From a checkpoint of a small image VAE.
Training: adamw at rate 0.0045, 3700 steps.
Data: trained on stained colorectal tissue patches (NCT-CRC-HE-100K), 90422 training examples.
Rows from block 8 of the encoder of a small image VAE, named by matrix and row number. Rows with one number belong to one channel. Each number is 128 + 32 x the weight over its row's rms, rounded and kept within 0 to 255. All counts start at 0. Numbers have three digits each.
After each channel's rows are labels from the 100 images, of 14976, where the channel reaches its highest value: "top examples" is what is common among them. Only what is clearly more common there than usual is listed. The data: stained colorectal tissue patches (NCT-CRC-HE-100K).
# convs0: expand pointwise conv (encoder.blocks.8.convs.0.weight, 224x56x1x1), inputs 0-55
# convs1: depthwise 5x5 conv, stride 2 (encoder.blocks.8.convs.1.weight, 224x1x5x5), a 5x5 kernel
# convs2: project pointwise conv (encoder.blocks.8.convs.2.weight, 96x224x1x1, transposed), outputs 0-95

convs0.84:113060127190148072134120110150235116167126137125102123122170131134149082149135111097140143100117121118180121145192070111150147164109100105144182084097108135155101135126
convs1.84:112099115110107124092127099136123147074089081100095088221107115123111096122
convs2.84:136111135124147132183075125154173122057139012224166131151148115129113122069131116158109141137098164111060144108126135180073111129087104127079132120115171121173084125131171134172155139139133069059151140118079161096142121133113150112142141158169127127140153093136123118133106125125186131120
top examples: tissue: lymphocytes

convs0.43:121146136103151143127109204147156098157179129087123123174133137144135129115107126150091137134122140132132143131132100056127126165106141150125192141218041195143182140142
convs1.43:146144162133155148159162206152093091086074107139084115094120122114126176113
convs2.43:082102152128092087073114133122152100089073186046110157125154127123146153189133139144153145157148145140143087111120177168131128096091181127121125103100157111193100140133165081178112099132122166082197195160127085098147169136110132134159171126078152133128126111149111080148068144108087167110
top examples: tissue: tumour epithelium

convs0.70:118128052105199118133013108141125145133137140198106135127121091116117135139116097096131115138127124079118071139155130152118187117133131196156131155102122139150127174092
convs1.70:127124119125128119123138151137126130151255154128127148177128122133124124124
convs2.70:132133059191113160141159052134101166125089125141137164133123029067149128146166105195177042185125116195109138148156129126108113116130125109150114176090146123143130122153121164153105136161130115169179128100121132132109110127079149119072089098167103124143147138082097103149088174147143135135
top examples: tissue: normal colon mucosa; tissue: lymphocytes

convs0.206:132153098066125113137132144153162119173089087116065120112165108043218131160140128119070075078152120107125105135116068092131106151107121124133164104128131113172136136105
convs1.206:122124133117111105117123125102135157043191147109120072203130115125092103118
convs2.206:139109135161162109113176079103155114104143119193114141205154112134170141121136135180124114188122091134139137115128105120028156128110132100135156171161135157194080101141155141191081172148147055141189116136133092119150116191126170157170127140186116143137155120151118103118094147189139115135
top examples: tissue: lymphocytes

convs0.191:129130121103031167154135095124136137017153133139107140124104118035137151132125121130115123118109161125150183089143113127151084136171106054124151110123165124121112123116
convs1.191:068139092069094079090110094116131120138069137080114096128167136131152153151
convs2.191:142172124117147021126116145174167148118124104142118109143117116168124117183124124052131160062121098147077096127141120151145196123092136119060117129181162094125140176132172118139158121131130111089151148198115106088165080120155116204189136126124134118145149136164150151113144064135168150149
top examples: tissue: tumour epithelium

convs0.7:066138144122116178099139105124164147143155126118135122056122136166054152150133157117176149130120164175088183105136085159110106071084155103124137119111194064112101112128
convs1.7:153127156148126149121165136145123142166084143141129151003145136142115101124
convs2.7:124117143157146116063108118125145122089106115092131097165148145153144119086121132155125170170092123153092054105158104143147172084130197072161098121129188141168111088149105131160130152153123093117156198127110043135185114197089137081159092116148126140122130131134111052124110136189087107148
top examples: tissue: adipose tissue

convs0.189:112083102142219134171062162151150093198113119121148130175175109127132103121112127088112133146144083073116117180138112124120160154134123181140176124129143136136139209121
convs1.189:130122117127125128127120129125126126160149129126121125255127128127114136130
convs2.189:122146079206135131133147103130159133104095126128120173135126066119150134162152103195156093255118125178107130132141145136084125132116133106139120174109130094192171129147129130190139143184120117138183166136147122148137105141084211123117114136153124129163167131118101102182090156150115139142
top examples: tissue: lymphocytes

convs0.205:142144107072190149153046119141103161146117156151095162118140149123100133097092139134150164151096071121082062123080137145114170136115150165147065135158117144129133207136
convs1.205:125114144138140124102116125131151054077118143145021093129143116092121132148
convs2.205:084181160072156074133117127094141055128134205143129071205160114157139160114146139148088137134127132136054115132133109103107154140093058142120124142168190081128168157137142140142118115130123137090124192146167067088152144166074134161130145132185174165114117121117125061117141132136140113114
top examples: tissue: tumour epithelium

convs0.35:108117171132133180056142123138094119137126120111119016142176159149129123157154169188165152134140170143098202130103131125113112096115118146107197135130131130074119139132
convs1.35:127132126129127117134123134121116138208126116132185245136122131153156126121
convs2.35:091125127129173075091183136158112123112156116182173171141161135151162209140093168128130089138182137131139146133121095122073172083166082157098183108153110124140138158095128117151125140126167066152136129161093095112164164176128148143140157165157183171093100089098175144140116114179191096086
top examples: tissue: tumour epithelium

convs0.27:136150094102164106172083135119145176118116105185126221115115092114073156086115091119127111131172109113145086170125100164108198108144135138163054123139119110169129150102
convs1.27:128140132129126146133122133137157118055110140148087013081141137118119134133
convs2.27:082131124120186109100154136127117092148145157146151164168170155155141197108088160119115108144155148164142181107112089097112165090175084172132188092142133134130133182122155129124152153102152121176112119142131104103172150175136134151131159169132167175109088093062176185125131095165177068053
top examples: tissue: tumour epithelium; tissue: normal colon mucosa

convs0.177:126099057108161120148042090124091091152132120188048105093166125098130139129113107106132130113119119089151076129124122147090165115109073152137150142106138137123173204120
convs1.177:132120114109119115120126175167137130141240212127125103135140131142125140130
convs2.177:124119076150144144118155066118070172133091087103133179151126034111190140156148099165149000145129144166151119136154118110083104116151111133192130148145108157150112126128123167127111128144125117147186103082138117138140116100117159140088116111151130147139129118079125122115102147157189089120
top examples: tissue: lymphocytes; tissue: normal colon mucosa

convs0.55:089118139118124153057139128156129078166165113094118064146222145113167106173128143139142161128122169149126212118158132109126115139150159148084181129138150177108135121168
convs1.55:094113134127138127106143149134064038090109141091062089129139129098139132142
convs2.55:150156150123139128176142152133151146142152161088087075175111142155144106199117124106090137087082064119130135100121114105168116162146163117110109135142088165048151105089101088127210100118109141137147078151175152134141110070187082166136113140132070153152117100194118164103184085110110112134
top examples: tissue: adipose tissue

convs0.46:145105122077126106148141105143116189106140092129114137048145146154101154135176139118111115085126118137125115128131134108147127022087090119119041167108139082104066130110
convs1.46:133122136149141130139142119120127115168218129131109079176206120094084116126
convs2.46:154150126136125149096054134148200110082104124100092088135099159135095085134154102135132176121036122096124055122118148164169112162068197110117095151117159109169105086143139118135156095168089139065143159127133141132131103121093125131140098125127084101180169125142104092160103149119048151163
top examples: tissue: tumour epithelium

convs0.12:137115132122129161105122151180139137158057116135136136094134157220112138116140179147157145184092127130026163122061117131120157118108088144145119192116162128144113129114
convs1.12:145129125164166112120113103132063106170064132148161187089156124102146082143
convs2.12:142127068143223131108103133191127131080160041207123126178127127130154123115148125155141108121083114166137077121117127130113138148114132128111146138122154120156066099103172108149173102154111098131161092115069110118151119115107120150124109160125100143138151024123119174161094103183181092093
top examples: tissue: lymphocytes

convs0.128:163174095136164105175010133119129116128140127165124139124125111095108143155083095118121111141135102105114083158138128158075162129146105144153137110103152138120137243114
convs1.128:125126123120117122121133137136121127221229128129135190173126129131141128136
convs2.128:124128058200110146140129093139107175157068115122130151122111070066137106127176095173202085174129136172130139153151158130108100122137135104141120184068128081136100135187126172128096134160114132156151128080125136137092103101102157132060086086123120097154153135079101107173083199124130133140
top examples: tissue: normal colon mucosa; tissue: lymphocytes

convs0.125:120120105112145110135117089068142182152081148118082150127167109135157097103127116114129133112155107108238110166099056125121177169092169138143124104145070126178120159141
convs1.125:122117125115116100115126123103098119186074091127145070029123116141097136123
convs2.125:109195143114109119081120111096086103162111255045119085128124111143125137194132115103122129131141150130128118101124125069182142114169134154197151137128095119183112113114140121115162122123116150167139108113240114138114123123167135180137147140101139105132104080123133144143098135118115133103
top examples: tissue: adipose tissue

convs0.62:107134227138121174041140142152113100149143134107153107122162156161127114160111168187110159127103154181126217096113101121151122124127133144112112127139138154067140110164
convs1.62:131130153134137128126129132133147145006112138128119037115137135129135141129
convs2.62:193157118134109157162091106089126172129117131141084102087070118113105080178171079132130151110089129099113142150180162104135080194138168100160078180096120137099127089146105152125134094158101143100126114097166164174099073067110112114105091099102089108164168155156103088121159134089100172184
top examples: tissue: adipose tissue

convs0.33:150145088138175119190080143113140131133127116152103144110135107124126123132101078112083081119129043098163011168119109131105160144108147142170117118128129134150128200121
convs1.33:124129158151153132134143114130148144074001107137117103088123129128126140139
convs2.33:110121126109137111169111161143162089130155160077178114112147156144073164094084167115129134122163090092154144100043142151197173066106096146093199086146130111115165178126189108130145116064148129120106127165092166087141208157163150121146137140125154129100115119104135156144122104099142144063
top examples: tissue: tumour epithelium; tissue: normal colon mucosa

convs0.15:149113130120141116147098140134116187110166130144122099065112160152082185135082100107069135126122109140134121109058110078103167074095153138147032151180093135125113146133
convs1.15:132124129137122124129105124141122116136130160121126113255093122141141123150
convs2.15:140033130102129135141111130140126149119147097165129166110094117117135100002146082142133169103096121100147128192154111130135111150116145123126109091121126186078089113121106160091082074128093155120112070096062125149082135086122057144129117076128084100107117136155144123096185147130097117125
top examples: tissue: lymphocytes

convs0.152:139108129139105109118110159167154000165162121106165088132150090083145174130081133128081140138120110122157131112130124129118117143135125117081158123132171166129134121163
convs1.152:118115114128120114165156094110080074061107141088075137072126135132175116156
convs2.152:121140125140137122121062129145087096154120108107126108135159180108097142092129133080069114079112119091117074114122098143192130019110132138097105166100136154107095109130159138019134153104170114083134092135127129115094133114115162050089084133194077145108117167125158128129103113109148143155
top examples: tissue: lymphocytes

convs0.171:118063188139090177117170153155117120137176114079138097077179116109097180137115158153137156132060146168120163068126108124153099128117074109098170130129165157108122097155
convs1.171:105120099138079117117117131138139114088108151131079038098092097084083155128
convs2.171:189121158099070123154090152120142132131136164142064106080112134151080085167134118097109139099055086103138111142136129131134097200119182106115077136138135172082111078121050131125132150127078142132111118138100173132139103090136103070141121116124089140127149192164091101089158099103047145170
top examples: tissue: normal colon mucosa

convs0.5:166146132117144127121145231160142114197127113119162107126164148118148144116108144137047128137152119105111127145099117102155141250127132120138171111179093134137110145128
convs1.5:122132140123120112118087118110135122189110132125118132223105129118047175125
convs2.5:117132129143171109109141136138175105078130171172066144141114139162144121176131108158097158168106102187109085107142143105076146186158193096125136155136125095195142071121131081197154109172071134148135152134173087162174117187089158140137117139089119122180142119129115107168086170177092109135
top examples: tissue: lymphocytes

convs0.63:118131165123143172043134138128112105150114136097127072131164170147139088124154179161154222152108148141096183124117149131132115156120138132116217167153104154113133146174
convs1.63:131131115117130125131142149132123127229242136125129142160129129127119130128
convs2.63:022125140119116083149138152151146095120149131146205110125163146140112162108101170106118128139171121096126127102077125137126165050126087160106195088139139128139119221117209097131137136086177118132121156155117127085126179150159128121148164147129162153088095112109146162127118112125192127078
top examples: tissue: tumour epithelium

convs0.94:100175122088131134116148143161186174127085139115112171176134109108152096184161136109158099078157135115122126130161148188167125101150107120128053106073168056152129111094
convs1.94:128137117143133128111147099141143114155102153113127079245133136143151066142
convs2.94:104142103160158136153125140212176119095140110109163109111117154112162131152134109136132115115124184132031087090121140142153144129119143160146120133084129042139250143113151091149220093139101118084098151153150103159145113125114170124104135135115114103143119074096119138182087155107148128118
top examples: tissue: lymphocytes

convs0.209:085145156110150185102131143166145130108162152093113111182139151149166123124120127233124117115130230148168189119148137108137107125086162142098173089126099143126123129152
convs1.209:122134135141130177199155126126162158138098100176185175106126155158179154123
convs2.209:115170167115102105056111111084101112121102129134163159105169127128138172089139131167122122163166190148091151144156105143120155101099086126156146122122157079185137150151150138143071166150185148103109138127118041110151150197082182063131122130135166109100138158101145066179072165140143160123
top examples: tissue: adipose tissue

convs0.118:123134139155125147136133200102138090196119200101153127163173144160153099130117164115144143255121110113111134123110120184151105142154153117139144144156125129137167109152
convs1.118:128117144147147139108120112119131113202089104144129244154138133105105117124
convs2.118:115156067169222134062180122135125141092122122141096194159158085131184138177114146147134075132161086167170128128115104098083158142181143107141163159145112105142117123111093118176136119153097141170145105144129075154180124164077150164136124151116166136130129097101135130174111127208107064120
top examples: tissue: lymphocytes; tissue: tumour epithelium

convs0.201:114089177119116107115110130143105123133132054114104079089166149170151160159155145122115098088148141131124137123109147056116110081080031140104112138086075134092071135128
convs1.201:125121124118113159143112146123103212157088086107167147104074126151151085076
convs2.201:090106107111160070140161106196097104073137043198137195143180104167156198109123142155116115120131141165126128118114093144079154087149095146094170132149180114106112141139157145168122123126140098124158175140052085098166131153106121103154150174140152155079120103162153125130143114133191106104
top examples: tissue: tumour epithelium

convs0.218:127124109127210114136004106136122108160127119151103094129139161114137122137104111108143136124114116091141087149117133122116193111126114150108109125127136170118124249121
convs1.218:132128117119118123131128141132117128215222137130135205174139128124143132121
convs2.218:121127080167118160128132095126121158132064120133132152100095085052146110118157094155233116167114113148127138174147155116127106143130138102130107140059121101129129131179117162124078114156109142139145133066113137158074097113103130139046097056128107092147149159069106113167108215109120137140
top examples: tissue: normal colon mucosa; tissue: lymphocytes

convs0.24:168166074105136115222122149126154126124136132129139162126091065108107152113059065125116080136135057128145051157138094147133158130152122120142101089127125105172132144107
convs1.24:127136149141142135129117117146147126008106153124108041122143130127121125132
convs2.24:081156137102180107107141151143117097128147118155163121138164130154137207117090163139113131145169153142122142105098112152103155091116066143145203092150160105144121183102165115158128161119157110106132168138098077098169169205140156126183172160159189138066102112108158146131108107143208116074
top examples: tissue: tumour epithelium

convs0.21:098127158114125194108148132137122118142145128105133121180133139140150126119123135248145151133129255152139178097137134119128106142122143139100164135135099118122133125167
convs1.21:124120114110127121148185152136111171232200150127156150151134113137131124127
convs2.21:086132172110122069098132149107116073130139140134186099108185149143127165079119171131089147151171199126118126091093104126126160069081084164140159090127154112163097172123178114109093151114199129091119150152134058089134172169146169101152164152161175158082115111105155125145079123150166144110
top examples: tissue: tumour epithelium

convs0.161:094088169121126132081154107111110162154114108115114101121163145140124116130244205165162179127113171138086221104118152137132112135133113127139153145077143118112120124133
convs1.161:126121118119121118129122134121117125142140136119132228242144126132151147144
convs2.161:095106113121156081142164141120123112147165149122139099149152137146119170143082154072111115102151107119187132089062120085147162110182084166111185096162086145117121171091143067093167119092159152149120082161130126088151159144177130153150160143127154164092096069107172211143137080144156107068
top examples: tissue: tumour epithelium

convs0.129:072125159098097118104146130135141137140134098144128139133139143164149129136153136170155088106139190197157162113180128091126054040077129143097167105102097115086084095148
convs1.129:109122112101105142144141134128128166160141135123226181153129144187178159130
convs2.129:097137157108133072077137132088099085163151124132203153122159163154162192093115138163106114116180184126127172138119073124098149087124063150134163110149137093161131185124160121133090178116180125113112152129133053088181168175140158121149153158128200137088127145100144097138084140131172151121
top examples: tissue: adipose tissue

convs0.115:108119114138133118117151118136169097151082076131126123105147121063255118151138130098140124080121137123153108124127072106130134165120132120135168131085105120136145135133
convs1.115:125139135145126122134095093118140119202126141139089135021169139144160151132
convs2.115:131190171114097121099111104029080111189132136080096078134126127125128120126137114113126135139131150128196169126133114050161139133164160134210116122107078143166090094106093134058135107099134181162097085119207153154114148107147116175122142112090146087112093152103146104129089135125102133133
top examples: tissue: lymphocytes

convs0.124:125134146146142144119124140204138109149155093105125152098134156142093202141140112149117102136100123196127139107118064047150146072052141151104104143163097170106172099131
convs1.124:053144122126113108116113052126120160053095177119124094141145129138156116135
convs2.124:187243119123136152118169132128127178186140160149111145171079144147143119116129129136119146142105071122144229172160112108152085153122137094138109123146125154108137125117079180102103142120068138151117189104130104129144088099097110175153118136145123137192126197151146129107171121129070084135
top examples: tissue: lymphocytes

convs0.155:145141122193148115150116240158152091148153167128138119146170133127132118152129109101082132129126128115140141146133073133160125172089230146156168105183148151154104133142
convs1.155:110113121105108120116104164163108135090028138144114170136129150119112203125
convs2.155:141154144116111139159089156083167147080100114190100157067118124108114095172145133129152146164118140107053202136103136189066102135115147124115117156085106120204207088157112125175130160117114096086122191159051157115114127143146126086148104140116101095120123135135101106124088127116065142126
top examples: tissue: lymphocytes

convs0.151:130112110155142110146113141159134162118158126108150092109148063079112110234125115073124133052094124125170137129197087115153156130138113097142137094099203128135120157137
convs1.151:130135125139128117116115131116113118228236128140115104100122131129111154117
convs2.151:139118137132127138075142102089116131169097206106104125128104136152159098123152094113138151124105081153148141143141106063177128157159214096136086174110101145140100080133084112114102131143099193166127133094162079161145090133101119209121093107093120081138121171095118093134077148134042102159
top examples: tissue: lymphocytes

convs0.202:165146115075134123132137131108097164122125074146126152115130137129149123128176152114118089075133118138128104135131184109182110085122083106137034180108024086134098133113
convs1.202:126117124110117122115125122117127128226076136140090212150096135095099126133
convs2.202:109122196059085079156101105126111096143146173105135064100159128117108127172150080098098138067107152074115145120109111085117106066091121159131108093143125151117084093114209126109098106119186169045149059125137118116093122128184149112128130116140104110108136157142090142103130102088157166162
top examples: tissue: tumour epithelium

convs0.28:151102214152110133073124109152117123155150114101162081099159179162137098163159156202091147150125165206123179109126123097147105123110118146129132126159088160090098135172
convs1.28:133138151140139133125114110142144123001064137140118089111144136144149143136
convs2.28:181168131152138174127143118104098181154106109144098164141073123101163090153164085154152138117068153160132176160195128095112075168130138084150081175127108121114150093120048182100128096156091120138124107102107126145099078077104096138119109109124085120191157158161105092132184128137091120188
top examples: tissue: adipose tissue

convs0.90:181091136165160089140117156149154078174122085110121084116193154101160109130106085120049109123111076073124092136108092124112151140122107148140172103130181189167123142139
convs1.90:129125120138125117116116123125135130255115138130104110119141128124124126142
convs2.90:107107123133145134121149141119108152119123128094095137103096137113162123144156097147129090124142196154116130146139124107134121155169155139209121162104078077165184116114079102117148043149101178161071131103160091214145135121131129152096116132052132059135108108051139127199098159139088124114
top examples: tissue: lymphocytes

convs0.74:179128131130105128174130144112153125035123128157146143079060092121106219095121104132079087153153111133123072147144102127120169119109142101124051137145139092155124139119
convs1.74:119117128135122119128122102113134132087000100125126101081119126129130131126
convs2.74:066129153108120085103124146115137094125153162119162100118176164141091167082080169099114136122171158108133137100067107127163147067117072180122182087140123132135146201127181104118133151092166160119105134170137086089140179189172146120164160150108172158088092124099166153135095122130172133068
top examples: tissue: adipose tissue

convs0.139:118133107146175136131000130133117113134148129149130115151132125125110120121087109120105135141125065087114116160126144112120168136137140152134139133133117140120130225137
convs1.139:119122118131130131130123126131123128166137128118139255171130129138167153120
convs2.139:124142092179108152147094118145128157128075098107145118119109119044122106125190092149181131153122139143141096129126192148159088115110149114112102163049132082135124130202124158120109131166124135122141118094128153141043101088103163101056101085134097091152167142103088126182084178082128159150
top examples: tissue: lymphocytes; tissue: normal colon mucosa

convs0.141:124137148196117158117122160066151133162127221134165096145139154158107120140121155144134164222124140104111122108136109154148145123142205139138114107202132169130173125132
convs1.141:124104235131132150146103137141093160063125110110136168175116140116112119127
convs2.141:096110151119113136092138122017136143149097208108086131105122119119138140128138120171138131133157138122150202119131139095123150133201165139197107146102067104194189113135096111119122080116097181159099139153151094154154115095151113161127130125048152090099096144078147092152114165138094129124
top examples: tissue: lymphocytes

convs0.65:128153071090171115179055135126127141116148134154076158124131103117115156097101056083095115121122084113135046156115120125140166125102122179132077149141084160128130186101
convs1.65:135117131129124147144148159136159132113155152148093025081119114115053113126
convs2.65:116118125093203089141222111108126135114136150160112154190166118125180183132123143165128108127160144164118139174147090094075166153201058122174155128166097083091149142110102138125130097108108153174092137143111084122120138125134101193099179178123141120107116079101143129121149155128148058109
top examples: tissue: tumour epithelium; tissue: normal colon mucosa

convs0.119:129142028115228126152086142114124151151115140149112169147141106137126107129112098094136120143145056117125080146129121165123159128151153159190092111140134129134152211108
convs1.119:136143147155142128119119086112122119108027128139134095031148126138137126130
convs2.119:098112140096102112171109154129120082188147141092149070076131166128066162103089149081121142075144130098152131130066114112167151119131092185119164082118110132109118175109156100082131083068146206139090089149132147131106159122173114142149162123036130088110104104097150144108153123107172142088
top examples: tissue: tumour epithelium; tissue: normal colon mucosa

convs0.102:118159118142120120173115118195190153098136113123144153153100082110143125137068126136135134135101122120177155156147086132149140214156087097124156029121157107179164134142
convs1.102:118133173123129135143165127149129131064077154122107038075162119138121144157
convs2.102:104172128062134080164089146116135111135157122154133158060166138135121176104108146119105103094133146088074199081075144136183144124131080181154158060162111102127123155136171128118127127094155120136104118098089141075138184128158160122136168167119140150087149080152124169074126112099169132048
top examples: tissue: lymphocytes

convs0.134:105129106105138109169137121113176129146119181121188093121131079127125083161095128110128155119148100110134164146161052194155135183165118118142205056106176099125117138111
convs1.134:136126116126123128119115123143132124098132100138140236211079119124102099112
convs2.134:157194133133112118110131162164152109093122131143109118141105116106121115120114118129119166179097068149066124141171122127129130157091173055100110139145192125141107109137124133172108231187119106107158193142142114119132120157053140124151115119152124136118176154140063021109110142132085156140
top examples: tissue: lymphocytes

convs0.4:127039160187118124088110074141089118145136117138139117094140215182109106152168151155159136156124159152074165105127193120143134093130073104119102137141115125091110102127
convs1.4:107128130106128122126169207149100127161240138119147106131119103132127124129
convs2.4:086086186087099080161101157161189075096145142104145076157106126189101125130111114100077193074105157129095085049099131140176145113105156130109128100156130112111152144130173099202143078124129144083128108178142102130129143110143130136150164127109116103124130073151079131111168078105131189131
top examples: tissue: tumour epithelium

convs0.165:093080116118184143109114083112121197145105118140094208091174114114077088149155136092176154116098126109104093117099149145145135107141112148147035175098112115103105124120
convs1.165:102100144094103110113106169139121084120107117119049112117098087060118179132
convs2.165:146097158097113110126149126076085114160128185197108125169159134152145164117113140137104141108135129121164235172139100065048139152163098135172139147161107125057121129096107172123125107116121165186080081123106102118157140157139081167135152144109151140094132128146136072074173114139072116130
top examples: tissue: lymphocytes

convs0.143:129144106118194133151000125103121124126138152174136154132120118131116105125088114130125110152119055095149088152124142159119173105136144185135128133147134133147126198120
convs1.143:122132114122119138120135139131123132208180137131140241176128120130134147126
convs2.143:125128053158119162118132102127119163123078114114133140110108078046139105130168099176200101156117163150138131144144159126136096125122134109120120141042125084164131126188136157125096110151124131125151123078100143147067110117104172138044102093147110090154164146084090132205092190092144143135
top examples: tissue: normal colon mucosa; tissue: lymphocytes

convs0.135:119137145149103134131170171136188105090137135101151108119025083060133199141140124128098126125138118146132119151179144123122110122171115080099126101112151033157122120126
convs1.135:050093112067104091072078117101122105129138089115134162110115120149138094138
convs2.135:158127143097109109053092145148172102077148134124112151073123156143116109188149116135104139137120160161059048124140100128108147153070152092099124150167180074127115064127117123185099156153100146080128159131105110123125114150048173105137145130157124174143162133124110026127105111132096143140
top examples: tissue: adipose tissue

convs0.220:126139199143130152121230141123148164156138125081153132130123119128150167109107135159151138104103141180121126096158080194120080137163133042069109118132138116124138083153
convs1.220:118099129116092132116137100070093121110083101119113137074088147066072082124
convs2.220:199132160101117104128128174149111155103169127183103006113138151156125131159114128093118132120119127095070043177140096136103139177137138107102090077162111131128092094116117104137149141105094154126074143116137122124126076101158110040170123147119130163115125207148142111104111103161117106105
top examples: tissue: tumour epithelium

convs0.41:117099157132120131081136105135090117151135131128153070086189191170103063201123128093158136139122161142083176113119153119133119118147098148120186210115152175125154137140
convs1.41:134136127124130137130126147132133127130255122137116109118116143129125124130
convs2.41:101170128105104104243117167132198080070132112145143089094125158145088131165075151084123145138124054077088112099050185131130143134110123144116174118118148081142133143100169076158159110098117127115118143175139161139086137119155161103132150120110115131140112124120126175167096121090137164072
top examples: tissue: lymphocytes

convs0.71:140125154151127164129127163131147099148144223038129110217171125141152122135128163181125150143120161168127172098142126118150083138134106144117162122158094154121112108196
convs1.71:124118127133130107142172220172121133143186215127126134124154117116120129139
convs2.71:110098161102104122143088138099157075137137186083146028157172151134087120124116156099097161103152143131136071064089140135202146099085136166135136073129144126142096155114175078089168124123193192053132133154131100094130154159179146134155181148103146131130113107122120142140099115096138137119
top examples: tissue: tumour epithelium

convs0.109:122123095117175097138091109131129145116128098153038096080169124083123163157131118066130112098131101109143034159134149119091170108092092140147146142081147147149152152069
convs1.109:130117126113128143144140160152137150164249178115119085163129114140111127137
convs2.109:113095048168154151116187083136121168104110100116139207143131058131147139169155127193142039176141167157161178127128107120058146102136095137171131151120093130183150159121143149166105114174138117144144082099113133156140119149096147172075121111180112124160136110095134144159095168147152110127
top examples: tissue: normal colon mucosa; tissue: lymphocytes

convs0.207:105158125122140175110135158066159194158100201131107158132095099135123109121147161148190164195116123132112139095120129170082149164209149135111138086151155106129168124159
convs1.207:136130138135139141147147104127146164117034074142163089053096133156125125127
convs2.207:224147126127128145130114125086124150124121119144046135139092108135119094140134100117134155111061078123141134189151142119104117200131169077133082179141120145096141076121055171101129105153087125129125130115120159152125091082112069117124100099123074125177161177159109091113176131116057121172
top examples: tissue: tumour epithelium